config.toml
arch = "crnn"
gain_aug_db = 6
num_classes = 73
activation = "celu"
depths = [1, 2, 1]
kernel_size = 3
widths = [96, 112, 144]
rnn_width = 192
rnn = "lstm"
label_smoothing = 0.05
lr = 0.0018
steps = 800
lr_schedule = "step"
warmup_steps = 20
weight_decay = 0.3
Rows from block 4, named by matrix and row number. Each number is 128 + 32 x the weight over the matrix's rms, rounded and kept within 0 to 255. All counts start at 0. Numbers have three digits each.
# weight_ih_l0: LSTM input weights (gates i, f, g, o stacked) (model.rnn.0.rnn.weight_ih_l0, 768x144), inputs 0-143
weight_ih_l0.603:157177116092170113116121144172136169119167105173193125121068097097087088113141088120084166140154110137085093099137151173094164126081189065085151090134107066059172155110130116113141089111077116184115082201084139154138130158067110114117098104078179187056107178176190072093169155112096183088095143182104114081119163206174077130105118073103051166027170077145146143209103122119102093148182142104146118139094161163119131153110123142101178
weight_ih_l0.604:149164166148038150063089112141073135124086096116083157093128089207120130157146098142077140146142111129175128152094121098135171146158162148142184138140097176177144127163079125131153119219149087086065120127065167204170158150168133253097096133139092152137181142091121221158098175167099155152112155102157098132148095165169130107179120116138105090075079176162134130080155129140087139099172114201141126146145059085112161124108104144170195
weight_ih_l0.605:183101165137092157096149081143065104152138162099118178103094115156157114062148156144121082067116125155116097134164139080113144101112143148156093128125152133147126117173092120137129114098109139149150142115139132169101109096147146129137087178139146129156162110136164137123084157134097161123118156136119120110151149158162155078132154125160177128074114081097155139117138173072143146156131156099094120169119135162159142083155109109157081
weight_ih_l0.606:184154121082098144156076090119166152123123147135149182125158064182097090124128128161155057178154155150174119185096185089123145077218136083165129144125152150107122139111166168171097120120140069118123147117167109131150110128100149197134099121135112105103172164103109095088113159121113186159147147089141134126106106163159078148170182070133158161135110204156111128077128135092082164125175168197049134170124120140108145103192131139139121
weight_ih_l0.607:125109159166178087120108112096082161157157138150150152134171187098086146117153164158120116158146081105068111132123118138112157104138077166148107143179119174160180134105125071170144144076138164083111181137094098081120082164100129129175150177094147143190077128096135112150092175132145154165168145086144148129064142147106166096151121140147135139144082092086107144111166150148168107098144195158139144146122130145096125112098136171129052
weight_ih_l0.608:154099179164102165154128083103102126118143147091096178168168150149142096145116160142143152140118100176099161188100157092115157098167113135117076155152167151167117141152147156145121095091138166178069142110129158174104146109121094121177156091174134101169123114155147124187166153095163123117116098148098135134103144138147107113101183093122106104189112087096149071132154194163113107109133125155136168152145090153086134125116131199145102
weight_ih_l0.609:150128109124170110098162087137148107094167099079117118160139149092163131146142157088221154098108163136095160109157124162079176150137146186161135117187165128145100097099141131198107123110145155160111118153127111092109145131113167058132166123170091133092095078169103162074149146035144110117095140105118107140116090160142121081088089150169191112179165140173097056136183139170156132088134084079156111178091197119113133125143110154152078
weight_ih_l0.610:134183115120154148152101158171090121113145166122146173144143157176085116108090118090166139138151099126122171143102158180163100082165110125128136153128157070080127119130094137154125123106103173165102075143116171151187131136119134155115082144120145178095110120168142117091188160122105152169146131166104081131113132159172104087075132138125113131105176155126149166125111143140152141153140120130111151088105124104087130174102084139098142
weight_ih_l0.611:108129130124111108119120124079127101149145112206174069068105059090105134096100133077080191044071099146070125098145134192077108110104182091117200102195107092075150173128111174135137111070161185144204127133075161107205153118123074095087155097103168113099119115105136092101210164111104191137139138150098117098092147147130179072091065082137055131084190117139074137184117116114128131059083113136172184111120120161131138149130183115134089
weight_ih_l0.612:170107138215129126131091124170162176117172155148145154162199099130202129170142093162167096112145132146112114105136142146126143093096102141127121090158125124095138106120196126150117144103195118077160122088145155120188180096147157054147097084158066089130120136155127088114160139105197167128152160095109107108106165133130126080123150125184200142160162111144079167169146156162146130119110114100163118149144176175081140104147091123119129
weight_ih_l0.613:115101127133153128120147136105086109156101105103113129109155170085165110132139112140160093111126153132127129149105168104139150188108167159141082171139098125108199059094076091140166127077079138152176119081171131145092115143082110139138130100125185155160121138103109098181116097093122096094112130126090172141090146124100162100158171137126104112154103134170096110112157142086089110127124146149160118173118089147122110169126140145147074
weight_ih_l0.614:168109092108151101163129146082114159091136137116156128070070175113100156066148107130122078090137110141101086116070158110152172181132107155164112111175095129123127098111158124122149154103117133123083098110137170144164078120138167087110116144113155160146096087113125106160125096118176107130156158104142124149124122164112145164168156069099142157128079081067140178088183141142175075115094097099141165131128126182151077128168112093133136
weight_ih_l0.615:101132092148189056119050165076144140130186118068170125123081086160133148115149118100193130126078102193094118046141092223097122073093124146100129057159187078088107185142112104138106041124170167142143108111121121122088152118164123133102119139117163132114124090130136115114145099055142128090128187105102123157059133115184086099124102138141158218162209077092075098206119145103189085077083143147100173139080199177077154059162135118055165
weight_ih_l0.616:143102149132072116084082077104181097142068156109087102203161157145126110120175104090113143160129155141131064141068127139152112085152135180163166155086112157121065162124099114142119072107172067158053146140150111137120172155089102109130135093104048081111097165075099124154089194082135087136090142102104178139154085097167115165147153179169114123130141153126166097145156119163163114152154146166119096083104130061071095133117163114116119
weight_ih_l0.617:160156125117112177106092167135082170146100134103113205142107187155129128167119168090125128105182120112086156152131169057075157117137080075164150121076117080072092088113090136099165148101167120160133111126072136115096099109058090157115079185102140079102146142144106088185157081140153143139152104116138151140108144079180170118111175105133165081178098141120101089108154143137161135126125089100111123127176128105074201087117122161165147
weight_ih_l0.618:182139161135106135154132132153082144168102155127105123140159106119087156113104136120120103090123108106121120167122144144132127102094087059171093185164095114145140107133166111143131126132159105126131090190087182176160109170154149176149151147097115113096091194076173130075083182147127185183139129184164119139073112121116106141166194128152107133120169132123128111141110195143124142153185149152156112171155138167110160190112105193166101
weight_ih_l0.619:093137125135164108110096084130115172163119134098117105094139087112137084094093162095136127145113126107156144085176096096154084083122174174154078094123157095088098148090167140149135104147131126087152162112124151164116104112136138177158103102097159121179151083149099161146143117125129099166131132102155140157140167108138088158137130155099155100114158123102087086133133161119178149121122127092182113171166095155125092171159106167137156
weight_ih_l0.620:128152158142113106107118134163141164170168121110145163088146120148106108134159131116171136169126147136127112110163160076151103169110123114183150113179098117102136104093173162095157109160129120167196133133123167158104102158081079128146106111089159134108160114147162192130109102100153157195173080124155149149083171107144180179109143098159093114087105139180092088116157197138155118108128118096080115185121128159057188117091155188159133
weight_ih_l0.621:100103108121156127118113164125086106098078176099085164157114133151136144146136178093125081128177138117155132124107170157081135187143116157114089160182137123094132159176107135192142132168141144156091134112131160114140164167126153152098089132100078106128163085113081110152157122077135113170097142114145089172060085121134170093130133158163175146190128158120131098165180171076165130077161124170088154107092082166124143087137089186115170
weight_ih_l0.622:095116126093153146171166104097160138191152147165074108127107180092113142131077206190140117165145126129148189100094156151175131132160092141151113137202141104108131066129057077084133083148115198138195134154107144127138156145088110148190100135128115148136147105098080146180139056168169117161134174143091197171109087134141170139185129143074169126152140095102100163080151101064172144131127113090129089148187119163146130106114074123189080
weight_ih_l0.623:146127138141111171060076127092145155090172149126181185105103145144131125111140120055177147141137145122132083148182141113106154084137088105151143081140196075070049102113097128116104115115145130127155067097108099154072109161195058116148132134182117131078188119134103094115108158061115129101155135083075121136080114100180077108126186116130116151084153159146132035148138134102172162118113147180099151098092132122089169094135096125163150
weight_ih_l0.624:161141108126157122101117100165170172089163162157181138139143098126167128145169143118125082171134115114126103143164158148119092087083104133152120105115157120128150073097177131161166143098150074149124101122096176107100094096126096115170127152138086128062084172122132111129145142176138182160123136197172138140168151161105119137129168169133084136111124176100088130151099161075167132137129157102150173139080143149144137159094154134097078
weight_ih_l0.625:105155124165097122102103125155151100159169163174147139159114130110105132155107086184122172141097166142159100111104149089117121174113188073086153116102106076105145152105128169159154153096110082112101167141139117100140094155152118153099102089158114166088164163108141105146080149155125158088090069088134141102091161163107189161111128112157180099171154088186165160106128120174093124158170162107176084101070077138166086187150141096109085
weight_ih_l0.626:131138106188153171107165095101135101093115104099096110160162141145100142190165084168170148159131145110141143158124102124179167098118121178102137089114139165165153146159113096144090172171160120121101131110107182173097107162120099102112093152087074110135141109121112096130063115149186150107116183157078101136093104085165128107151107117160148108111078091156099132141115158169171127134153181102097104161089092083107101132138100136155083
weight_ih_l0.627:073133153081140108080177152099126114174082104133097129095146139071147082157146109165128142081102109089166202145103113149097166104166135099112151127127150138122122114149069099081143158104080145105120175085102164086142119151080099140165121099124171143152174139157123143103123086152121141164138068116112182151158175139068133154131108156127147069125143147163120142126106119201081120112108173084164143171154072088106180106132103171137149
weight_ih_l0.628:096114114176099167111100081131156113103088074093124150165173177126177079176118062141149115124145180094176128123132111158094119085121138133110127123079090198118144122130159136171145136150109108092061183103136101111097145096140090135149149094131080100114159152124135098115064148089104117096135126157117095160113143095091150121124143200193099075147131125195129093147100133164133157166076114086098127153137135103152084187171132135111168
weight_ih_l0.629:152124096174083122100158072102114131117110091152073181161095105153162089142086124096183168169101097062104135104144184106138121171137094105105121095168072167141088115158172086141099137114079105130121150100097140144110096113128125145075126166149098112097158158081093137132063152156158088154115132097177175096147160144103104136117149100086136146110111177152165111151132118112107184146173178156152094149145097133113188175142162128114122
weight_ih_l0.630:080146146169065150143159066121156154097106097104110147156168173088164029122137138151136153116157141137165072105118136050131169110077083082144167121073141186108080126140189143145141104105198076129061153136091119130177176129106141162133171150163141131120154140159166136155071197094174119133149094098147122100159178096172108137134154120187111085086095120178100091091156131177119106170166075101146168172113092112116098130133115167096090
weight_ih_l0.631:116184137073080121186165083146086124135127079141162079081027183128072135080119112174152107177102121111144179135148173157100161142084073092110109127107090096111169117162098115141078112100161110111111145117157113139089126140123200112115112206110123100125125170079159099117131086131113145173159119169101163072153140108132180103189104148084137072078077141136177123082159126075119089166157158101058120183105089128133112075129071115129127
weight_ih_l0.632:104123095052146136138217107141103168167137096148094110107029166136145122143170189189080080131112117104138166148144100054175152244150163122130114181116087067137110110122107124097137140125065117145112143112168132183164156160103145164153108152135198147101126172157160140167142115153097092150187163129139174097167107120109176129160165077122084159092114142102169130136152103036128146187119155137062107169169085100177159150119117130172136
weight_ih_l0.633:135078171138145193122072125094110116101142149079149126127129205130173148160112130153147157110082157095170101170078159102166087115087152110138149159147106184132146185091133061137161101057192147172116117177102165116133173159084095152165148115107110139090127060169139136144129158097142114170098160162101158084109139110119182134131116166165123077113105121139086108151106170146132074077154090091189195184091154108058099112120155112166146
weight_ih_l0.634:111154132140117107126175145086179164117162120137138149124174178135140067115073099153089103211142105090067164158175173095204107118088099166126119067076089097143146134096153171119123130129096142158163134147154145071121152140065115039156112123076107165156091186080105089162133161105108118135097160142160124130112177163134098132159099128128134161157139170200122172138159109087187138132142109103176135125117166160154091118163081173135079
weight_ih_l0.635:139157143135175087103153127189141171091131151103116146102130116119114104139095141123139114138168140148140161146114157095097101139135122086102131137144149091120154145130182133171156088113107121170132128122099161148178132151138099149088090089140151142106134111107110136163106088115101120180174148113153123133147091089102111086101177133141122158101177113083131112126145157159132125162142131153155161094114111131164161157090149108097130
weight_ih_l0.636:105155210136089132104111125160093169118159077154153128121104112187069103097120179146129146153199106171141123102142156122134124069191066107137098107171139130055121100040093176099065119179080108106097040177101108144165098128127116168128156113139085180072121195075189187137137108152073149177110103199207130106184188142148116166081171067091113110098127196099102167108114213115115139135118148171115125163089101132103104160086103144086139
weight_ih_l0.637:156144202152159125165117114172115177127160110094151150082137147124081073135084159182123110148169084173104163089100151068110115081124130130112055121171095102069154073058194172172117131114173193134103084205122140129130102167086118101110102120091102165105124137107154170113161133116123173172149113186156083091115179200183158157141116045170131136086123106124150118146073204115092138115208202132126168103142092122135159125168096158114082
weight_ih_l0.638:098128121113095117140132136120119139138084097102147182098091150157118105125099100082086154105153128171141097107100130113130153152156144143164065117123087104129096090113081107142097163131120148124156159139119162107141095170077153142110143114145070116127150157139162178084170108124099104174104098134179082109166167141142097129141176109150106112089114111106088108155139138176137132158138153186172076104161109138112103161088176122120134
weight_ih_l0.639:142144115157155165092086088114101171142124132086120158129157105120163152098079122155142085182134108120136158164105125132150094168166095145184098154141147190090173082097149100152106144078162120087148114170140145144189163136120136117155121120075076154169106148119151159148111130092126146136090166133106131106116152090102139126144105133163197157126139107096104118132132187140165059122182183075138112110140167126074088152190131157169066
weight_ih_l0.640:105153164142085154189176126141187141184151152119089113178136115151099124157117082122106174184107154130167166109154110091147082099111120143112107164136082172106108092065189133165105097080173162086071139148190138147153168166112136062136137141082133110083058112095121133081147172127154200142152152151154088106100183105117062107091099120114105143154079131119152137072128175120113099165172103133108076174075135164143131170159149127102151
weight_ih_l0.641:088164175130094097193117152107192163168093170151159103151141127167148118127187128152138188114162113095106132163143170123163163181166130122130118092148115072118093093108071102156129193119121131100157138074147103106095134143057170109156114126105140168118111118143165144086128090113097102169135085087151152116096113177093148109157159155106115098137160110177171126108139153131087161206163147111113075180181079146149123112135159111083124
weight_ih_l0.642:088161128069116082137129169095063143094147122144139130075092166049115084071074071133137105112128149120128167135169107168147073161112112075130109134200140067063193161133147142114170093103141154184172056189074127115179154136105110061188130101085171151118078157146212096105203151104067196109096147185162088114083186202181163121141093111187035149066134126133071141117107158126152029086109175116163174149082174123139073067093160072126122
weight_ih_l0.643:157163183187096170115119128097086112077119127120172114209147178183103108177108133083101075130137131104079117142151190073118189108187144101198148193138100182162054116094130084168183150145134122151074178118150119135122100110100165190118111084139121081111127078146103104116100102082114146102111082074125077156130155122169136133111208181117181143197062154194060059189168117166120099133178161170106105112115126055062113168162063162123161
weight_ih_l0.644:157180134091149055151158127142081098140105094161160094135079135133058127072179209123150137163144091100119170124163102133106140159118105124195084132112169076116122138161068159154074168119148150187165137171148186181125111111090071165103151117162093116162153083146093106120141120132158118108144146107100163084105150092137145151123156116131087159109125117091177140143177169122108172135104175151132113132106119156143134118103111123133140
weight_ih_l0.645:124155166108194168096119162155124141102221161149188134109144121125118174090129096173134114148154142112117141106146111118111106090148183101140186138126198120138164160160106113121173102090088155203158091147062140138077132076081065110119140104117177120154162074136123064139184073058100104168134186123068142175039144151093170067100078161168056179091137060139067089135113143092170142146146116111138154107102127181087149092078148144109158
weight_ih_l0.646:132097182086121135126180083184152168145143109146135168122121164155130121135157179102144092153186090102114084188165161071162181097172093162158097175129080159130141127132100184116134131120099154141091124146127157194155167184128144137085112126159118085128129118118157134135149113105153142139207127117102133061124120121080109120098138088127133077136124161109141083151139200151085116133206151129118152167172103102170104197128125184119098
weight_ih_l0.647:166107123186107110105124131176166175160124124120115175121142116096141109112125143137135098136160103168134150146161199143115163087141164118104109145136146144105159105118182104117168120070171168167162137153160136141133098190130138143107118105080156158092105140142105144101090150114163142207089173107122134111128147116180105174157113118123098097115094139139097121084135150157131139084161155137141116166148128129155083143110092111127101