From a checkpoint of a small audio frame classifier.
Model: 5.23M parameters, arch crnn, activation celu, depths [1, 2, 1].
Training: batches of 64, held-out accuracy 79%.
Data: trained on synthesized solo parts of chorales (CocoChorales), 39062 training examples, 1.3 epochs.
Rows from block 4, named by matrix and row number. Each number is 500 + 25 x the weight over its row's rms, rounded and kept within 0 to 999. All counts start at 0. Numbers have three digits each. After the name is the row's rms in percent of the matrix's.
# weight_hh_l0: LSTM recurrent weights (gates i, f, g, o stacked) (model.rnn.0.rnn.weight_hh_l0, 768x192), inputs 0-191
weight_hh_l0.575 093:510481467535538534466500493466476500495474481466491513502502497550479471519500501459490515502489478475540468497528544525520463525534516511478498516503488474485528478511546493465461454478460495465485462474541484490477503509513522514464485499475473469494535474469525528532490514540495483508497517491497458518485503482529480498474499465505483511499512465470512513508492474536449466520462482508526493500535476508503457500513460532538454492479521478500492471537475459481459512517483508526503497468489461492539528466515455493520553495492493501458482454489460536516502499536492484447
weight_hh_l0.576 093:548506487499487471515490473483525472497465502512525531473478520478492491503500491518470515516474543468520549491501517471504539485534482462491488501509518491505549518466481501529528539537535487481505463509524473515529513517461475470522545508469529470514488473472533487506523528529494496455532526451507503491515514522503520507515485535517487470476518528485471493472555516490514455452516545494501548452497476460560479467467498458485491474466513519446487475540506506519497477489475502470479541517464471471505528505484524531497477492536506513518498506474505507495467515473511517543
weight_hh_l0.577 103:539487486482524500472478517515495474476522480528519506448459478478479485536483529528506465474535508465534465515503502534484488465518510490529533528464486512547471530476504545532471485496530476524496463463491457469504540475517499462520519508467526525511522491476483494501544469471488456481503522520517526533468505523523513532507527495541516493497487511524544537461477463460454474470479484491509526527532515509522470491503505498488490549492533495455498512532513514532496494510477551526484479537527490483490480455470480470517492502535516513531461501520529470482460473515496491494
weight_hh_l0.578 104:507546460492519520487466502511519482465486492476513491475527508509527490455540544483499525466497472482498520512501507545449505518481526509514461519499530501525487501494453513509484542489494523470506497516454558531526512517485510541484570474528518496500501463530475506473522491528524478523497530525487475505475473519539487480498511529545504494540510502499499440468498537452510500486545516474457521503490487498511495510525499502461517504487524519463540515559447508475496471516513506518521541533550502502491509518508489518524452513495501485500507468467543548519504528492488490456
weight_hh_l0.579 095:514503492471489457505507482464523469504472470486510552515523449496520471534457497488483463523467498461526479450531503494478525471504517513472511460522471496510477505468462518486465456474488523513497516470523496534488552498493495527501474493471475541487501546518524447476483522487473538473483466521496528485488480481479493547503465486506514551477516467485508530498460519531519523495473513508491534518460468497505541524527518520465517512453477482481492467522499499499512497521473504523499491477476486554476507478470488499524553463496465470499510482443454506529483474479499511498
weight_hh_l0.580 101:537480554524519502493491475506444486528514496486460487511490489543537470511450504551461526486498520503499463460514464487533478504510529486511502523491493528549449462501499481498520457475473556519514491428512461489520516475475495469513498485506482495513535513543509481484504471483511512484472525496508520549508474522525508500484518524497511519489502457528470487514499524495503492445524544522497508516517504534463491487463533507529472474476522509531453471473478544459498520512496464499473528482483523477536492540522489489530534483527501469540510491473469499492505468528502513514
weight_hh_l0.581 100:525508495511528465516514520474521517517501465533472524473530478475548535496489464533472491521536527518479497524521487491507494510524478484483486507533479496544482541504523524475485517516468486492499470529506481541485523486508537464540529522489475521539456539477453465487505483492478532520533471484515524532521529526482476514480482502542487482464535469475512532518504480496530513501492488505509539505497432526493520456513531490553491496500516504504471522518489499479519513537524508463507522457474541489526487467471491504546532475519538465511491530474496487488538440505478505555
weight_hh_l0.582 099:547543507484525517525528540469515508488516455458507529537489520486487481478519496468441510519484490528474503549480504534525478488516522480496477468509503542477525463458511523487526494554519521507514527503474520497482480488519535469533505542485520507511475508483514503495506488489471468470512496461511501519529529479502480468507525506536506528477536484525502493521547499488520491514520473547496516527474530516555511525527501488489500512489539468476469482466479521511477470460502484508517475543475534489507454446489493527530499524493523465566504514539532478463512451469508509491
weight_hh_l0.583 099:525512487530493462463519524535491512507505524513445534445473491512494496454459528539466516508535494532458490484491499502487508494531509520535480538534495506507493538482498517526506487541450503487514547480496523497511511481499529491477516483495486522506500519493506497503508480496477536498539500466490518483480540473461482492465529463517475491462493484525493456493534481536550481490484521473517485465459514483516511521460490550489477534494531532483479543539532465505495489526483530470479518509469479493523512477557521451498535525543500503500446503484487479470450473490536501478
weight_hh_l0.584 094:472520535536462476516471561468522529540517509508517527522498508458480545548485514495507466511525458460510536494536538509465462512499498456504488483537515464483499471532475520485520453478544468465470506477488507480501507509534533467526541469478474500489498531528477457506491462514482523460539472474477494496477490543533505531502513515500496519506499479501512504520493520526489503487476505487517474514534500515474496499531495515487467501518521477522514452524524466503492480494488541537492471462537450513490461509451493472545513490472531490525518484481488460526468521519475493501
weight_hh_l0.585 107:487524490495469465528476518478529490499481473492472456451507541527538499449526511502486485469501479493503471525480516486483533520489532500510539515472531515501473522490546529475519505538487481517464530484509514514495538492514525483531495466479472513526499499489530507516499494503533522546514524539473497491473505442518476439477505479467535535528511528532519509487482501502473496489537512537478527464536487479526453560498515507538445521499513518453488436547515504516522478455496524543488526507523514496473484490543500476487478490499513501496472494511527495490469528541514483492
weight_hh_l0.586 090:484457469506543519497488519526520511518518501504466498490494456472489519496482492535453483508464531458542456513512504485476519527473514525516496538527539464480482523498470496444468509524518549515519477504490500470485467488483490508499505515499523476528477497525480513485528464467474503485507522449472535505513503470448504491488483518449553488477472466484498496491477518551530505446526466520515526493475509554494491511482519530517547493477531533552488504460476484498454517500505464512504476522459486516511509510447509503510547519508509524500520475501459477515468489466495528483
weight_hh_l0.587 111:458528514493491514481505473510482537471457507439464514517533461505502495521479483508526551504480483543471542487522490504527541478495522510500495499542504452487478527524506471485486518514478489514519515451508460491522498498528475458523495514560506501518525491519492507508457500467492529499485500519546507510457519490519521500485480514533491481481484504479485463541469552530519492535519540503490514442467502534496531472442530537478501473533495519520491552515545511476507516544485499502513501474513546496506506544493512481522551490486479493492523491540480532479510507483486454491
weight_hh_l0.588 098:536490515492525523466499491479475477460471488507521502497470492546534451540480500487488481492474524503491523507484496527543524517464495499454529490503526480518499541483451525472482497479487508439496504515491509545467522454522520448538520473476527517527492475504514459517493527472523503488468475522502532520475510500482520472466521484498501539500487527518481497524497495523492461501518462528492519524482450536498449500472531479491522525469476462529454478507479547473532524528511541486515520471513530499451494525545498485541492524530486537505475499506514457486491477473527470509
weight_hh_l0.589 097:500483506477512485501500469510473515518531498487512471511483521555463534537465518487515496482465481525526484530464475495467470497539494503522522502501530475463536531486528494510527512518515529496490524554514478481509474518452529480552534481550503463481490498465477503521518491534490520518526519461539529509491479498462466543534480476458527500464528472491498497514469457498512519531459492533519531505486531508462511536487513482465472517535513507539464509488533481516485503553536490467531506544466485467476528472480516495516495539477496497517544497531502479474494503536510503460
weight_hh_l0.590 099:502521470489520490517523532526458495511484479534481505526524493535462475538482514529459512512527477502501489540484551511531493490512487523457490466487495518486511482435477512490480475471528525446476534518461457492489500476463547459465524483483494507533535513529491465493499509543473489504523547472497523481521502500497499495510479500531520488514479511484502526448529475472468522500488521478512519492506508510519529488468483483515456546467476527454485493493489520486535544464493519496490477534450522509460513451489481515533493473553510494526505528499444467536496482505501529519
weight_hh_l0.591 117:472486539520493529470481493479526530527524516533501458511488461512507483473536478487481475523520470438512511508489516507498507499514483527499523496464464539480496466468521468493449459453528518454509483558478503543475487508500554558495515516521504506506505502501509471473495532511518457543485499496423518502514498503503527478518490507478491486503499521536491531486486513451523507460497521493500537504459525474492516513489473500521489490477459491496522506473485517457518508451487499554464504485516496512473516461492496495492522519492514504578548485492491495514481510542514539473
weight_hh_l0.592 096:541530545529514488513530512497469466481471477507507516511462482532490546528480521537484487551486509507466484468504521470548526520484493541488511512487471481500506524475466480476448501490524549485463535487532515490454550497476500527534484541506534533494470461465501486521491506489496474493496496461484481545482485525522520482482530484457517505486473510472495478492495467491480450469466479518484488495526504482511527511500479502476488491483491536514496469514506521518468532539488478515493526513518503544505508457527457449559476507549519491501505499490472511460456498501546469508
weight_hh_l0.593 105:492492473516518519562484509500528477504519474480460528538506479480505536519490511515519507470543523522459492483493502477534511506459517490543460567553481479510488497503555484502502470476499460482503489484481501495516512508517500488535460495506489519530498490508467502523526514453508522489500480511542524512513490532462493520466435486495459492517444477466489542494526466542501460487476466528499497492514501504473518487480502529504510513483514504507474500446503497500499477507483527468480471510477467466550540487489535495530538517520550495463515540555503462547477507520510502494
weight_hh_l0.594 125:478558509494523540491518484504508527492460500492510445461530474492505508471527525454494494508491512487457522489493519513470478502533463518495487509532464521530531520514530525485496561479526501491488486459499513525465483473542485506553538484507489524503527480456572503531489458509517499534501549535466541489497529454527500429508535520503514525480508484474496496480512526469509513520511526537479507503492522495532452531490507506508511510517505482488477484475474520484551521458462483503518533533532508518476496516538471512475505488478517498521488455508492506495508523522471537485
weight_hh_l0.595 094:542513499509538467535483519499470511511507520493543523468455514457522523534490504505481470483536524473446495515514502510490465490498496516508468504526514492544463527470500517519511480469481509459513511461530480481472505511478519483491490460447554528527506454509525482507542494516507508491492464556513502466501487520490521493452510519539515533480466506433500511471478491464507530484524495479480526541544444472515512518493479504510517524470504491464501484520493484514513467492534534472498519459541505510498528472493531477523509510526505468519505531522492457508512535519521540545
weight_hh_l0.596 122:517499472514485499542516483467447516469512478544474514485527482475510519477532489449487484476504506517488493540524520555467514473515488518473489500491479504539509540525484545508546542525514479506518479489472500490503506472515523478540533470524520490479454476508511504506480461501545504501478529535502531500501491455490483474473546496530507488501518507505473533498520516489490511585506543529470471506519488489501434519524535504478470531494520455500491465544513521506509465486466507521511518518526495504494487496540493535463466504467486498472483470490537502430497497522503492528
weight_hh_l0.597 099:514524504524523505503493528496459501519486451539510488496495531495483529490500529526517500521489547521505515519520508567509511524469503457502461448477489513494466508508491532483488464429482528485477507465499454478484499511516509476494506497524504517533522509510478504472476496506525518476478464510531492528513544515523495469468554512537535476469546477458531535470471519510535496464503516492526524500464446515473511496550480497501494548479529479448463479544493521494516485474473548476524529500454489532498512491498485495556521493520511482504481495460521485511525534499488508502
weight_hh_l0.598 091:476492502484523454530531530476482525510486473554464539495461434475506484512501520573506477550517507505455522506492503502523443518484495546489537514482543491516476511497495545491461510521497537505471521473497490496493536473474497462535502493508501534503488511533472452453534537499505502516540498508461502528539543519473493507536521502477546517492516530540521496516491479536472503464466495495494528489490510513514509535534542476463525483517536501499493507465478513511535510497502485506480526493476524521525493513464487494506490535481475509482458457498466517511456512514499516500
weight_hh_l0.599 106:511531506478459501530488509468521479490508558452449534516504512510490493554513487518508530519492489524476492502532455487497490477459501529510505501532482474477517485528491512550515511504498512531552540529515500464492453491512507480534499467534496511511494529481475456519485496509446511464506458518516467520472468474465472503539505531499449509530483556534489524529481500484520495532502526512469492511516523517457551514470518487501544466491522503547509548487534504518484474514483476520502532480490521459531531512499533515515542505494515511494465529534482505482532503522514481530
weight_hh_l0.600 102:479498490523499515473507547496522496475543464517465537461456473486454521519513515514527452480515495526501518522537512506504494488498514482544503503497502532495537505476541515503482489473475492534514501501507447534510493527514516497475512484513526506483466541484484500466469509480496511452532513529524520485462480526524488531456480530531508506516452497511540513496536488535522504535491465549543500489475503499510508493527500498470473505457521477474512479467529520467459539511553486474474507513495523467524499504508508497555484529539512484534500547475525464553528500512531458538
weight_hh_l0.601 087:500504511540486473520509476486505514477486519458529495440488549471450526510499454468513465451464535492531491488512480536521454485466538470515495474482482541468473478461537478491488497492452468468488519507531468488496498503511470451533528489491479482477461520504484486532517460442475497524495530536475533492504512505518474515509518462508548499478507494451490541525450541530492526512478481536502511441553493486476516479498505488526472511480523519500511502484542475492500491484474514492529505524482539508491532501511530516472466503536534479498494507510517484510486498512482503499
weight_hh_l0.602 101:515527536503500478507499517477506507494507471440534512463498486529546535515459470564453507479476529486507499489524511481487473515536503495523525446460519507510481499508468489475502486528479537469521483474492467481488477495499567518467524489480486500549517506492492477513495475479504498503527526490465466551522516453529507541476482516501539498456517489467509495481519468491484462481500502525462502477512494461475501503470497516543490534488525518487472475528502520515468464508513478505477543535468475548543477483527511482504498529525444479493451524482534497510483496478515526527
weight_hh_l0.603 117:502560474527485524488454531501452509512521474530495505462522511469528510521531480532492459489536501519466492523535522480479476512480516477515506499488526491497451549480469526499483480512498499480494518470501484485525466484493548513553499440429522494528455458463485493494521461461476495468537493500519527483473504523475474518485540507520517542483493509522478520479513505504512479506480498494496480486510465525510473503506496517539452499483521460473469466511454475514485481507488539489532480496550474498531485498512549498539464495533510488459472483507532475493507502534524522490
weight_hh_l0.604 095:534463521500518539483462529530504500510518466484497497492455502534529471476516508531472515480526483471518544474531512432511489502494510516532488480519535485480501457502486504482475531510522529511483532558456512429509471481504528524483499473522492512530530474517470479494515479494458522504501476531528528540462531505519493554533477487491467528495485471524514503458483506458511488481468534521507505540465466509494538499498514538494475516496551496486528529498514498469458505517520488500462472465477520471461475478501523530513525532491493502467499509562506505496516486486480468499
weight_hh_l0.605 093:534543490494520483549504532474513517502546475505477517475523463502469500557500473547501499484504486466506473518466470514543497524485511531518488485536470502480504523504537515522512502474500529470526459526487480459473525529509495506517484526482493507491468470509471461482508513492473472449497471501484483479530534484508496522523514540473455449520462531480473548526464453511488473469484491480514511521510508516499547486469478492518505490468530504521489472477540488530494545465475531461479530483532473460508520459489480541517537520525526525505492475504476493488449496525522500484
weight_hh_l0.606 105:527518501514473452509515501474520534474477487464494529503483506468491512497504476545474524525505535461535471458493500501459531543525499474530487491456509542506468503518475497477528448489464534484528483525491464491504487506488501499509515536483517549501516514531501467516525507467506559533539503495530499507496499525506491499486535530464523510490464484464481512534497478548471469456506500528494490515547486559500512517503531473469486513506482529478434528509519532508501479508480467537519491461458475478503455512499500530523472481482489539496485502493470465471520449499520481475
weight_hh_l0.607 103:480495509530508518476505505538462513530495521532476531529478458543469478464470509481455511550517554509484526487495510520539469465517520546505544495466539531512469539524501537503502527530500490469478479471488493547485491528490464445531476540486459497535465481538530465519494476480461529513472509472496545491458499508464527491539498499472484497481463505495479528535496493551505477506459524473529509523507521481509496496511517503485516476466490530484466507508514492479534494511525498488520493517516500476505485498498444461498530482511500536491521490521509460510465465500536511473
weight_hh_l0.608 100:495462477513531512486502538512468464522505505462508518533461473510521534533486466551502517533456491477505494515480474465493507544470532513529513446450538516537523525462489477500493468526522487488452514468494508526492507490455513485518474491467478495506465513544481494477459483499513513460476490463511494494504529464542535511511467503509509486478498523457509498465495465500544481459483521519482477493476497542471509501488525520531528512505482503469470502497518523494471475495523507459482504504447532508542517473482488491539537515558477511505482489472456530460472487508518499533